A small contrastive audio-text model, trained from scratch.
Model: 5.78M parameters, encoder norm rmsnorm, text encoder width 128.
Data: trained on read English sentences (LibriTTS-R), 15625 training examples.
Rows from block 9 of the text encoder of a small contrastive audio-text model, named by matrix and row number. Rows with one number belong to one neuron. Each number is 128 + 32 x the weight over its row's rms, rounded and kept within 0 to 255. All counts start at 0. After the name is the row's rms in percent of the matrix's.
Before each neuron's rows are labels from the 100 texts, of 14976, where the neuron reaches its highest value: "tokens" is the input token at the peak. Only what is clearly more common there than usual is listed. The data: read English sentences (LibriTTS-R).
# fc1: MLP up (text_encoder.blocks.9.mlp.fc1.weight, 256x128), inputs 64-127
# fc2: MLP down (text_encoder.blocks.9.mlp.fc2.weight, 128x256, transposed), outputs 64-127

tokens: "but"; "the"; "see"; "seen"
fc1.76 102 [156 101 137 175 118 161 151 129  73  78 114 130 143  72 116 162 155 140 154 147 160 165 157 193 159  97 125  95 134  66  98  98 117 171 140 165  61 172 127 150 138 120 130 111 127 121  95 180  98 118 161 139 150 131  98 105 179 126  61  80  91  87  79 108]
fc2.76 109 [142 116 122 131 172 130 169 101 147 149  92 161  83 139 114 127 143  61 130 129 143 139 129  78 138 151 138 121 131 128 184 113  42  69 112 129 168  54 147 169 182 135 133 108 132  72 199 109 147 140  92 145 111 112 113 137  89  56 166 138 199 180 110 143]

tokens: "'"
fc1.25 117 [150 154 201 126 138 127 145 152 137 175 108 129 141 135  74 183  83 151  88 129 104 136 131  92 126  69 177 148 168 149  92 133 118 132 135  79 174 140 117 152 135  78  95 171 126 126 139 136 120 172  37  82  65 132 136 131 160 119 108 142 101 124  89 112]
fc2.25 131 [156 116 170 102 154 135 102 134 176 197 144 135 138 132 129 145  98 171 110 155 131  72 163 116  99 108 145 165 144 145  93 124  91 147 123 105 139 198  67 157 123 107 111 183 111 121 168 157 118 209  93 108  81 131 120 128 132  97  82  93 137 147 112 134]

tokens: "you"; "he"; "<end>"
fc1.223 082 [126  78 143 116 138  88  93 104 206 109 139 136 137 130 101 119  76 150 147 165 104 103 142 169 188 114  99  55  78 171 132 107  25 150 137 130 169  98  90 131 110 119 108 148 190 121 126 133 123  81 141 115 177  84  90 137 139 153 137 104 116 130  82 137]
fc2.223 105 [187 186 102 193 113 156 134  88 152 127 134 182 144 111 146 188 151  99 133 155 131 148 128  97 157 144  68 164 106  80 199 162 180 115 140 120 117 132 155 136 158 139 147  91 160 119 163  66 178  80 207 178 136 115 104 157  89 134 200 128 152 125 127 138]

tokens: "he"; "you"; "she"
fc1.31 084 [162 113 140  94 169 116  93 127 176 108  71 150 144  98 125 119 163 163 143 127 133 133 138 164 167  97 154 173 162 111 140 132 113  34 123 134 141 151 131 115 194 105 132 120 139 162 121 113 130 128 101 101 151 160 164 142  84  80 124 162 148 155 119 142]
fc2.31 087 [146  82 122 133 149  62 118 172 111  86 187  66 167 137 129 113 130 117 136 115 138 109 107 118 136 129  90 127 101 161 179 185  96  80 116 179 137 106 148  59  95 166 121  93  90 100 118 113  86 108 122 110 102 140 193 176 134 151 105 156 102 170 147 157]

tokens: "the"; "with"
fc1.57 077 [123 102 136 177 147 120 166 144 166 147  99 146 147 146 153 150 122 113 184 133 156  72 115 143 104 144 108  73 139 109 169  99  86 139 128 126 170 151 192 106 135  62  92 106 110 147 165 119 149 153 165 143 126 114 175 147 124 118  91 153 119 108 148 126]
fc2.57 095 [107 120 152  92 167  88 151 139 176 130 134 129 165 141 103 146 179 153 104 100  91 120 124 113 159 196 139 131 199 122 136 147 131 152 143 101 140 143 185 127 174 108 129 162 147  64 127 149 151 105 159 140 116  95  89 179 202  92 132  54 149 151  95 119]

tokens: "you"; "he"
fc1.253 105 [129 105 155 178  94 124 138 154 131 152  97 123 157 122  97 162 124 169 137 130 143 121 100  97 210 100  78 135 115 165 170 116  74 148  81 155 143  90 133 149  52 122 137 139  90 164 130 127 100 167  76 104 135 109 100  62  98 145 179 110  89 174 151 137]
fc2.253 119 [160 146 108 102 118 147 131  95 146  97 160 186 117 171  65 173 169 119 154 142 122  85 130 126 151 156 170 142 179 133 127 147 142  91 150 117  94 129 154 200 161 132 144  93  95 179 156  78 159 100 153  96 148 133  83 118  85 103 108 203 132 188 178 122]

tokens: "'"; "take"
fc1.160 106 [133 118 180 106 139 116 155 133 199 113  82 139 138 105  56 156 107 187 120 101 137 109 128 123 133 135  91 101 169  97  86 130 145 129 123 105 123 135 116 112 117 182 168 166  57  96 162 102 123  58  66 102  92 156 141 131 165  87 133 108 102  82 145 103]
fc2.160 103 [109  72 173  96 160 116 147 130 107  91  68 155 111 115 109 109 110 133 118 157 128 131 155 119 193  96 171 136 115 149  84 121 120 166 152 131 158 106 165 130 115 124  71 154 114 153 113 161 161 139 135 113 117 175  91 105 125 130 123 182 145 105 111  79]

tokens: "then"; "there"
fc1.72 099 [114 131 170 130 179  83 111 108 111 131 202 117 137 173 167 166 167 131 104 132 169 115 110 169 101 142 153 166 121 115  52  99  95 161 206  44  77 153 121 162 147  92 182 119 182 107 128 140 171 125 142 118 140 203 132 137 152 113 192 121 108  83  63  82]
fc2.72 105 [ 57 123  99 136  78 142  96 165 134 108 116 155 134 144 143 104 123 114 164 126 175 122 188 148 174 125 105  98  91 174  74  98 216  96 178 124 172 163 100  81 103 125 131 142 113 146 123 131 111  89 191 191  96 154 163 130  73 143 100 155 120 104 130 105]

tokens: "i"
fc1.224 112 [142 113  63 145 105 120  93 122  95  90 157 130 129 104 127 146 111  98 111 145 138 122 104  88 117 144  59  83 153  71 136 197 101 160 163 170 101  99 133 120 166 114  92 192 120  78 154 110  84 184 138 174 117 146 147  91 139 125 181 179 171 124 165 148]
fc2.224 108 [ 85 130 113 125 113 137 109 150 109  91 131 114 122 117 102 156 110 116 158 174 167 127  79 136  60 186  87 107 157 132 170 171 125 171 138  96  91 115 166  91 151 167 142 156 107  93 100 144 128 160  90 158 146 163 139 124 105 147  90 172 169 149 155 149]

tokens: "but"; "for"; "that"
fc1.92 092 [ 79 155 153 102  91 123 120 130 106  41  66 146 144 148 116 179 160  97 130 131 112 122 165 218 169  99 113 164 108 129 103 125 138 113 175 100 129 152 117 156 154 111 109 129 176 112  80  90  75  95 116 165  94 164 146 143 120  89 153 121  68 145 135  84]
fc2.92 085 [135  51 152 154 129 147  90 110 119 117 134 114  97 138 166 128  83 150 104 159 141 141  96 162 156 159 185 105 120  81  52 140 102 111  89 155  92 148 101 151 129  92 151 126 141 126 167 153  99 159  93 153 103 143  82 142 155 112  87 145 109 115 108 119]

tokens: "he"; "she"
fc1.196 122 [129  71 110 105 116 118 129 195 149 127 123 103 151  91 127 121  96 106 118 144  91 118 156 127 126 110 133  98 127 174 125  98  98 106  94  98 144 107 125 132 109 143 102 179  91  91 184  95  91 221 109 141  83 103 174 134 136 171 158 159 145 216 134 112]
fc2.196 128 [180 133 127 128 163 143 192 149 132 167  79 107 124 121 105 135 120 143 134 108 170  89 142 114 147  87  99 166 210 112  74 118  91 154 145 123  95 136  69 110 137 112  80 140  81  99 150  84 117 189  35  83 179 105  97 144 158 115 105  90 120 144 136  81]

tokens: "i"; "he's"; "he"
fc1.23 089 [173  99 112 111 103  94  82  86 133 157 127 162 136 182 128 132 148  79 127 150 124 126 133 126 138 134  38 136 117 136 146 178  74 114  86 189 133 123 186 122  81 124  89 132  90  81 171 114 120 165  91 141 129 156 113 107 100 127 172 140 185 225 127 136]
fc2.23 090 [111 150 124 104 149 100  95 162  78  31 126 146 179 142 111 190 113 109 137 140 114 164 113 141  88 115 139 101 137  84 110 141 128 153 126 139  98 108 122 150 176 151  96 130 147 149 134 115 145 109 180 102 124 189 167 119 103 105 121 178 174 173 186  85]

tokens: "you"; "duty"; "being"
fc1.70 096 [137 128 134  91 141 100  50 215 125  58 121  74 107  99 171 151 118 171 128 151 123  87 144  92 155 126 115  87 116 126 145  99 134 142 194 179 153 141 123 127 161 142 165 155 152 115 121  96 128 113 174 143 162 196 167 172 194  71 111 139 132 134 134 176]
fc2.70 096 [119  92 163 126 125 141 147 128 134 146 184 116 155 122  82  85 108 110 156  85 122 124 128 187 163 137 185 152 126 140  92 159 113  91 129  54 126 129 142  75 185 150  99 110 120 127  88 138 150 178 135 139 125 137 159  94 183 149 183 177 113  79 153 131]

tokens: "he"; "you"; "me"; "new"
fc1.35 102 [203 124 178  99 162 137 109 122 134 128  97 158 116 102 108 133 120  98  79 135  95 124 109  92 112 178 111 152  84 146 126 129 111 140  84  94 137 163 148 135 154 157 105 118  95 176 110 108 106 171 134 167 146 128 119  99 169 164  49 144 166  62  82 110]
fc2.35 106 [147  59 147 146 130 163  99 133 190 178 130 147 154  88 152 133 125 167 131  61 154 111 123 130  72 119  93 110  75 122 177  79 156 130 126 130 119 104 108 158 105  54 142  99 103  69 138 187 144  78  95 112 124 135 174  95 107 152 128 122 114 168 128 166]

tokens: "<end>"
fc1.197 093 [140 186 173  74 183 149  65 166  97 107 107 135 143  96 123  63 132 135 157 135 141  73 123 123 112 126 156 153 148 102 132 123  83 128 141 163 205 127 115 151 101 125 118 148 169 140  98 149 151 111 152 103 110 141 107 120 139 132 145 172 190 123 138 130]
fc2.197 095 [157 111 111 171  52 179 110 119 138  89 144  78  71 135 184 135 142 147 171 129 136 164 128 115 142 148 131  89  80 141 131 138 157 123 131 153 150  48 154 147 129 193  97 101 138 137  71  96 140 115 152 188 142 110 199 159 141 157 150 185 111 170  98 117]

tokens: "world"; "all"
fc1.141 104 [ 80 130 139 133 196 114 141 125 147 167 146 110 163  97 103 172  92 133  80 187 154 167  71 112 167  81  57 149 118  99 160  95 184 147  61  95 109 119 104 132 118 169 134  98 125 129 111 119 104 166 174 145 171 196 152 100 173  86 157 117 128 131 160  85]
fc2.141 088 [118 161  78 145 117  94 122 148 119 148  88 143  88 155 135 140 167 132 155 149 143 204 133 114  94  65 160 105 110 131 162  91 148  90 156 181 136  72 138 139 139  78 155  84 155 147 106  96 125 198 137 143 144 151  70 104 148 104 129 120 105 157 130  82]

tokens: "'"
fc1.155 090 [169 172 120 123 112  83 116 105 216 132 147 121 127  77 123 145 122 148 138 197 134 100  99 144 113  89  97  78 133 111  98 145  85 153 108  82 134 117 148 103 157  85 135 101 123  82 112 132  91 188 102 123 114  95 119 123 143 148  75  98 134 149 144  62]
fc2.155 087 [108 142 163  89 117  93 126 129  83 129 130 152 206 181  91 142  80 114 114 171 125 127 188 176 138 107 155 180  94 129 103  84 117 124 171 142 121 166  89 109 128  95 133 159 154 160 175 138 170 123 143  82 153 168 162 118 154  87  67 135 197 121 118  61]

tokens: "and"
fc1.134 093 [124 107 135  68 113 131 142 125 123 161 154 170 172 135 141 146  90 127  99 185  96 116 103  85  59  52 109 126 168  85 101 199 112  94 184 116 188 129 154  92 123 154  88 114 101 171 127  48 129 134 107 117 124 140 118 130 124 191  76 123 109 128 129 143]
fc2.134 093 [106  98 125 100 106  98  88  75 143 137 145 137 100 123 119 107 147 106  89 135 103 117 132  88 108 175  50  83 129 165 108  84 135 130 126 109 152 145 152  79 114 116 128  97 135 147  73 102  83  97 119  61 153 192 166 145 200 118 152  84 127 148  86 154]

tokens: "said"; "sure"; "sat"; "shall"
fc1.211 113 [105 131 125 159 121  89 188  72  89 180 177 105 111 208 121  82 103 170 138 110 140  93 164 133  75 174 177 116 138 119  84 136 134 131 154  68 122  67 115 136 156 124  86 171 166 121 103 137 129 117 176 119 131 156 115 211 169  96 111 183 126 117 118 189]
fc2.211 101 [143 110 114 143 159 121 139 136  81  84 100  55 131 117 104 137 110 151 125 115 139 174 151 138 153  68  76 151 111 173 139 149 108 169 121 115 151 141 127 178 136 101 125 108 173 108 169 170  80 138 153 154  79 128 137 110 149 117 196 179 184 188 125 189]

tokens: "<end>"
fc1.97 094 [116 199 135 187 126 129 131 130 116 122  78  94 123 127 120  84 171 167 137 123 185 117 146  40 120 108  95  96 139 171 145 125 122 187 103  94 130 164 136 102 101 108 147 141 206  97 146  95 119 105 109 131 119 159 149 142 101 102 178 144  85 126 162 110]
fc2.97 085 [165 125 127 128 120 151 130 107 164  84 139 165 159 132 141 191 133 169 112 147 102 160 146 155 101 150  79 149 159 120 109 117 123 135 114 104 147 148 130  61 170 158 167  94 110 208  77  82 130 108 137  98 124 143 145 167 182 159 134 188 195 149 106 151]

tokens: "being"
fc1.135 101 [129  74 150 118 122  68  75 165 135 108 115  94 103 136 159  56 153 122 130 142 105 124 157 117 152 131 101  92 113 172 116  59 155 142 215 142 157 107 149 170 108 177 141 114  95  78 114  63 105 180 118 107 140 131 171 161 195  77 124  84 145 104 111 108]
fc2.135 102 [112 173 126 165 140 149 103 146  80 101 112 139 180 144  53  85  29 179 138 120 170 116  96 108 142 130 153 158 136 117 189 117  58 121 139 115 135 131 142  98 184 127  82 122 150 122 113 149 134 121 129 113 100 140 106 164 136 121 174 169 114 103 180 161]

tokens: "<end>"
fc1.246 106 [115 136 177 127 154  93 188 143 112  92 112 165 148 101 110 166 127 134 159 132 125 123 104  54 154 221 108 187 139 111 118 128 111 151 160 118 144 137  98  88 136  89 112 136 140  98 114 150 139 111 138 127 125 131 128 105 134 158 167 124 169 126 145 106]
fc2.246 125 [113 101  87 149 132 130 105 135 123  95 115 151 136  85 161  86 114  94 135  94  76  91 176 143  83 115 117  94 120 107 110 108 108 131  97 102  93 115 117 137  76 175 164 104 128  90 129  94 110  77 225 169  96  94  95 135 149 110 179 100 140 112  82 142]

tokens: "i"
fc1.132 096 [148  76 155 129  69  94  96 111  88 166 142 117 105 112 108 160 126 116  74 157 177 137 112 108 165 156 120 176 178  96 163 119 150 168 115  89 139 136 157  77 142 146 117 116  41  73 174 156  99 164 161 147 129 162 107  79 128 124 141 141 183 137 121 104]
fc2.132 092 [155 140 125  73 130 122  76 161 139 112 127 134 157  64 117 106  63 132  92 149 101 158  70  95  82 162  74 107 152 132 194 140 115 168 117 102 104 154 171  87 136 148 113 144 124  93  83 159 150 134 177 141  89 180  94 118 131  79 160 160 162 151 148 154]

tokens: "the"
fc1.59 092 [143 163 121  97  99 146  95 107 140 125  72 153 140 163 100 136 151 153 120  95 129  86 155 112 161 136 135 133  78 116 150 105 112 151 156 123  96 152  97 191 179 124 137 115 115 150 111 161 186 137 145 125 134 134 123 154 130  86 122  71 140 148 152 161]
fc2.59 097 [107  26 160 113 163 104 204 100 167 119  88  92  98 140 103  59 109 105 121 153 219 100 131 134 170 128 112 102 156 143  89 153 150 142 134 124 118 134 129 133 141  98  95 153 142  97 157 102  90 125  80 103 114  48 105 133 159  99 156 126 160 107  88 112]

tokens: "you"; "she"; "he"
fc1.49 093 [100 157 118 135 154 148  90  95 135 166 128 176 172 107  81 130 143 150 166  52  95  70 124 102 110 154  66  88 103  93 208 100 157 103  99 119  99 119  51  79 165 140 114 117 104  99  89 176  83  82 143 112 136 181  95 131 119  88 158 147 130 109 153 130]
fc2.49 100 [169 133 140  90 101  87 151 133 164  43  88 110 108 129 176  97 171 158 174 178 128 144 111 111 164  67  98 147 119 112  97 210 119 158 143 116  89 111 114 183 156 114 118 128 143 129 134  80 158 146 107 100  96  84 158 113 169 123 109 149 164 112 108 133]

tokens: "but"
fc1.12 095 [139  81 101 126 153 152 118 126 107 110 150 167 145 141 121 145 174 133 132 116 168  69 133 123 159 114 191  83 124  99 107 133  82 113  81 114 108 138 111 122 204 149  72 134  67 139 137 117 125 143 124 207 127 128 115  67 140 136 120 167  83 108 102 176]
fc2.12 106 [164 182 212 135 107 103 125  84 102  50 131 108 130 162 199 109 113 173 115 155 109 179 113 114 119  91  96 104 135  69 105 132 165 131 183 162 120 138 186 148 201 132 142 120 145 103 174 163 120 146 208 129 132 116 105 137 162 113 136 138 100 142 145 138]

tokens: "the"; "looked"
fc1.93 108 [ 54 161 115 162 124  79 155 143 176 100 103  93 151 164 113 163  91 151 133 132 140 114 141 162 151 153 168 134 165  96 144 110 137 109 108  90 151 182 115 116 176  89 153 174 209 194 130 158 164 142 138  97 150 137 155  23 112 104 114 172 133 122 153 119]
fc2.93 113 [ 82 111 114 181 131 128 147 163 144 140 107 120 147 131 120  78 153  95  80 112 126 122 117 172  98 161 186 152  59 190  55 107 133 108 123 114 131 125  92 101 109 103 155  66 124 175  87  59 147 134 153 179 204 102 139 125 113 136 152 139  86 129 102 105]

tokens: "said"; "so"; "sure"; "say"
fc1.63 084 [104 145 142 117  64 130 130  86  78 139 137 128 133 190  92  98 153 159 119 120 160  40 118  83 116  41  80 150 148 111 162 134 131 165 107 128 148  82 138 126  78  79 161 136 105 115 110 111  76 136 159 110 117 114  96 166 167 138 155 177 145 194 150 141]
fc2.63 075 [171  53 134 120 149  64 149 116 127 124  92  90 132 156 121 140 110 109  95 158 119 205 169 129 149 130  67 147 172 121 176 108 112 102 183 132 146 149 102 114 173 167 152 102 156 148  88 126 152 107  95 199  76 162 147 138 114 135 126 163 110  95 101 145]

tokens: "'"
fc1.30 096 [107 165 119  65 131 133 100 121 101  69 127 171 130 101 129 112  90 170  68  83 155 115 149 114  49 137 124 146 112 131 135 147 132 114 119  65 140 185 163 178 131 123 104 178  99 163 107 128  70 125  92  95 110  96 153 102 120 139  54 143 125 149  64 125]
fc2.30 087 [149  77 180 137 149 109  93  91 189 160 130 109  98  87  92 101 107 126 111 100 123  70 139  95 159 127 172 162 174  99  98  79 178 169 121 154 165 101 165 100 181 124 132 107 119 155 160 167 129 175  89 129 121 164 102 120 113 141  76 118 132 111 145 112]

tokens: "then"; "there"
fc1.247 098 [ 72  83 174 108 149  84  78 104 118 144 154 126 132 134 161 169 177 107 161 130 191 109  99 169 175 117 168  87 140 137  99 108 131 137 140 134 114 192 159  81 154 139  85  55 170 118 130 191 185  96  90 114 125 171 121 126  90 141 156 148 128 139  61  82]
fc2.247 099 [138 120 168 167  75 144 109 160 120 140 180 144  77 151 122 136 175 156 122  66  99 107 118 207 145 132  85 132 101 109  48  94 190  95 171 133 143 163 114  93  95 107  74 132  84 156 155  89 117  88 186 147  98 146 140  88  99 153 129 141 151 130 155 132]

tokens: "he"; "you"; "see"
fc1.47 098 [152 155 134 142 165 145 114 150 130 138 170  81  69 118 125  55 122 122 158 135 109  68 135  91 172 149 152 139 123 112 165  87  96 126 155 133 131 115 111 126 130 158  52  82 184 153 117 101 138 143 162 134  64 181 135 144 142 162 104 121 173 121 130 126]
fc2.47 088 [123 137 115 114 149 146  55 210 118  37 152 148 176 112 132 127 167 171  42  81 185 122 161 157 141 104 145 109 106 139 133 112 102 101 156 160 131 126 149  61 144 150 136 117 125 105  73 138 126 172 162 123 181 201 120 178 140  94 133 149  94 130  86  94]

tokens: "one"; "'"
fc1.255 089 [141 136 143  90 148 110  85 152 180 135 129 107  93  77 171 103 149 151 155 165 111 108  96 154  89 182 130  82 122 139 140 154 123 110 145  70 155  99 163 103 124 107  55 139 138 187 147 155  81 174  75  90  60 149 152 134 132 198 111 183 125 178  75 116]
fc2.255 096 [103 160 152 135  90 146 143 156 167 110 139 140 109 207 113 123  62 152 121 152 160 180 175 158  91 102  82 107 135 133 113 114  80  99  93 122  77  51 110  85  96 125 123 167 126 158 124 156 141 121 156 156 137 154 136 174 157  90 102 133 103  87 148 147]

tokens: "then"; "there"
fc1.186 090 [125  76 161  76 150  89 122 143  99 155 142 103  79 151 101 131 134 155 124 121 151  79 122 120 153 124 119 178 132  91  66 134 157 139 177 121 130  93 130 146 169 142 123 133 147 132 126 191 146 135 167  92  92 134 128 118  73 165 196 157 147 112 125 162]
fc2.186 101 [106 185 122 140 123 144 150 108 116 138 165 144 132  85 168 187  86 145 150 127 147 168  87 137 111 110 114 118  75 111 170  36 155 210 168  91 111 119 126 140  80 107 114 154 173 116 124  62 153  96 159 163 138 176  65 145 132  76 186 162 137  91  95 146]

tokens: "one"; "more"
fc1.209 095 [118 109  65 139 136 152 144 140 148 130 103 125 154 162  83 176 134 133 106 147 167  96 127 109  67 150  97 186 118 139 120 155 138  84 162 116  66 140 165 124 162 122 132 168 193  69 124 142 114 155 119 102 108 171 124  98 135 125 109 134 137  71  98 133]
fc2.209 089 [114 125 146 118 122 102 113 222  55 157 123 139 136 162 198 141 113  79 121 111 125 124 180 108 152 138 156 158  63 135 153  94 159 139 111 134 170  91  90 138 157 146 176  89 134 179 120 133  65 136 120 107 179 120  66 117  85 120  97 138 143 132  60  93]

tokens: "'"
fc1.122 100 [117 127 176 104 108 110 116 159 127 211 112 139  79 153 105 143 140 110  81 103  93 133 134 170 127  93 161 109 166 164 148  71 106 168 148  87 152 145 143 192 133 135 152 125 119  70 152 130 156 190 126  94  97 133  89 193 102 133  71  73 123 100 125 140]
fc2.122 110 [147 142 162 152 132 134 112 152 135 145 118 126 131 159  95 162 114 178 112 150 119  98 148 139 142  54 146 133 145 184 107 102 126 158 148  99  74 159  89  98  91  58 122 153 164 128 188 110 120 192  84 146 105 133 186 149 129 145  78 126 151 138 103 149]

tokens: "you"; "few"
fc1.10 101 [117  99 156 106 117 141 109 154 124 109  68 155 188 179  57  89 111  73 137 145 172 108 119 139 175 157 122 136 161 169  78 118 131  83 123 145 182 149 141 171 139 123 123 166 141 158 101 141 160 164 100 124 160 101 154 164 105 122 179 109  88 143 120 176]
fc2.10 104 [127 142 115 117 130 160 139 135 194  87 164  66 148 110 130 148 159 138 143 122 191 130 154 139 118 153  68 158 147 121 147  77 136 128 150 161 185 132 104  69 113 102 117  80 105  57 139 157 110  91 105  88 151 116 127 154 141 135 141 202 172 186 162 149]

tokens: "in"; "it"; "again"
fc1.13 092 [145 167  69 120 145  66 138 195 102 132 122  84 123 188  70 201 114  61 124 160 159 140 104 128 141 148  95 151 150  77 177  52 135 104 157 192 135 183 134 130 144 136 114 176 150  49 105 100 110 108  82 100 118 184  92 112 121 148 121 148 159 114 161 136]
fc2.13 094 [ 62 120 131 107 151 103 109 111  91  93 159 132 106 168 148 154 138 168 177 163 128  81 145 148 145 146 105 103 149 106 142 181 138 180 167 127 119 101 174 187 208 128 158 149 123 150  97 195 129 214 173 132 131 148 136 135 135 115 130 110 163 147 144 148]

tokens: "being"; "indeed"
fc1.108 128 [210  72 147 116 115 207 130 164 116 146  65 155  73 113 154  82 121 173 156 127 144 127 137 111  74 146  91 111  85 101 108 138 104 161  81 184 114 156 112 132 131 135 141  76 105 126 151 108 133 121 113  91 113 185 184 100 153  91  74 115 190  66 154 126]
fc2.108 119 [ 89  77 127 161 116  89 109 139 130 107 125  85 146 131 138 162  91 134  71 130 121  81 120 119 110 124 114 133 114  83 143 128 110 162 121  80 118 145  77 135 118 132 144 165  86  88  87 180 134  57 186  82 119 128 117 171 162 111 127 117 184 142 144 135]

tokens: "he"; "his"; "you"
fc1.90 092 [141  67  99 146  66 127  84 110  80 103 148 124 109  73 121 109 134 124 119 136  96 125 164 142  93  70  80 119 139  66 209 135  62 157 131 136 123 189 106 112 106 129 120 146 114 113 141 140 165 129 100 114 174 134 166 127 110 108  58 182 111 114 143  81]
fc2.90 097 [ 99  90 154 103 229  95 112 141 187 139 150 112  66 111 107 171 150 164 135 139 146 147 106 150 162 129 128 167 204 174 116 129 128 127 133 138  93  64 159 122 104 140 116  82  99  88 116 125 126 134  73 129 102 170  75 113 157 138 111 112 165 149 128 140]

tokens: "then"; "can"; "dear"
fc1.151 089 [112 181 163  85 143  90 149 103  98 121 124 122  88 160 148 118 110 175 105 150 138 133 144 155 147 112 107 102 106 148 113 141 143 138 108 106 120 168  86 154 177 142 122 161 203  73  62 143  57  74  83  78  86 162 129 146 115  86 152 108 134 128  83 152]
fc2.151 092 [109 123 110 101  84 119 118 134 149 142 137 189 118 149 132  96 135 112 134 115 135 154 129 105  71 162 141 154  91 167 157 115  99 117 134 109  76 138 102 140 138 108 197 127 143 129 109 110 126 100 139 136 105 121 114 128 105 115  65 208  89 119 103 141]

tokens: "you"; "me"; "'"; "new"
fc1.54 084 [111 205 146 142 138 148 111 127 178 143 112 122 104 134 127 153 123 142  98 124 112 117 126 141 152 146  80 137 135 143 136 109 125 117 160 147  61 127 193  91 164 127  93  83 145 133  85 154 169 168  96 124 140 168 116 131 183  90 107 123 152 133 101 147]
fc2.54 103 [165 122 153 133 111 111 150 192 121 157 203 127  90  85 166 156 197 115  87 153  88 151 128  66 113 129 162 116 118 163 132 152 101 149 113  93 155 101 184 141  86 133 172 183 112 212 135  98 163 145 125 134  75 175 143 119 160 123 155 149 145 136  80 111]

tokens: "said"; "sure"
fc1.117 110 [154  94 114 118 121  66 135  93 143 142 117  68  96 103 133 137 150 206 102 123 102 125 114 105  55  77 176  99 133 122 176 120 145  76 168 144 131 102 114 156 129 180 137 123 148 126 107 165  77 157  70  92 112 116 108 112 174 126 186 121 126 106  96 185]
fc2.117 103 [135 142 144 176 157  82 126 114 162 155 128 151 156 120  57 127 172 168 132 141 210 130 172 183  81 174 105 180 127 152  96 107  86 103  96 148 150 152 153 129 139  80  52 153 157  83 130 176 111 117 162  80 135 144 170 166 123 101  96 129 194 175 198 159]

tokens: "and"; "an"
fc1.128 111 [110  99 159 186 114  52  83 190  51 142 101  99 119 160 112 172 103 110 114 109 166 130  65 122 127  77  73  93 110 149 129 131 112 174 159 162 128 132 169  93 132 118  83 107 118 100 157 129 101 105 139 139 121 136 113 116 119 169 120 133 133 120  97 146]
fc2.128 120 [101 119  96 128 142  84 102  57 116 115 140  79 147 188 104 132 131 143 125 120 165  72  72 138  96 139  85 129 165  64 141 205 168 217 101 149 159 117 142  97 132  75 113 169 112 155 115 191 146 124 134 126  90 189 153 110  74 109 180 113 136 113 151 157]

tokens: "i"; "how"; "i'll"
fc1.133 118 [133 130 144 207  88 134  55 126 125 117 112 117 113 120 199 113 107  82 118 153 151 121  84 130 133 112  84 166 188  93  72 125 111  92 125 166 105 131 153 118 120 138  59 147  87  85 141  98 117 188  94 186 126 165 158 137 132 134 143 182 140 129 152 132]
fc2.133 108 [ 92 137 153 146 121 164 153  88  49 126 125 106 187 107 147  98  75 108  74 118 141  99  81 115 155 173 107 107 178 101 139 125 142 123 126 118 108  52 100  95 128 160 121 110 127 106 134 100 135 144 153 149 101 134  93 141  71 190 117 108 140 119  99 100]

tokens: "said"; "say"
fc1.0 115 [122 138 136 147 131 108 118  86 149 117  78 116 103  91 116 172 104 160 146 168 200 134 155  70 105 133 103 166 161 160 136  88 155 133 119  92 123 136 101 162 110 115 127 130 129 141 122 165 137 102 134 128 119  84 188 102 178 123 119 143  65  46 124 101]
fc2.0 109 [118 128 159 190 122 117 142 207 115 131  87 197 150 150  96 104  98 165  69 102 131 121 130 120 138 122 189 118  86 154 125 165  71 121 145 124 108 151 169 145 157 108 120 184 114 146 151 123 122 177 123  96 155 125 123 135 185  42 113  98 122 193 168 121]

tokens: "i"
fc1.194 092 [138  53 103  93 115 113 106 114 129 137  94 142  80 131  83 161 119 137 128 163  95 148 107 122 113 132 104 143 146 139 116 128 108 173 106 192 105  73 153  98 124 119  64 160  89  88 143 163  99 174 164 163 178 137 151 133 119  87 147 185 224 179 168 141]
fc2.194 093 [177 116  80 105 150 125 126 132 140 138 132 133 187  84 100 119 109 111  80 181 112 114  47 101  65 105  87  91 157 128 157 131  76  85 159 118 114 168 157  83 110 134 136 124  87  88 103 141 114 157  60 154 112 124 112 101 144 120  87 164 112 166 133 158]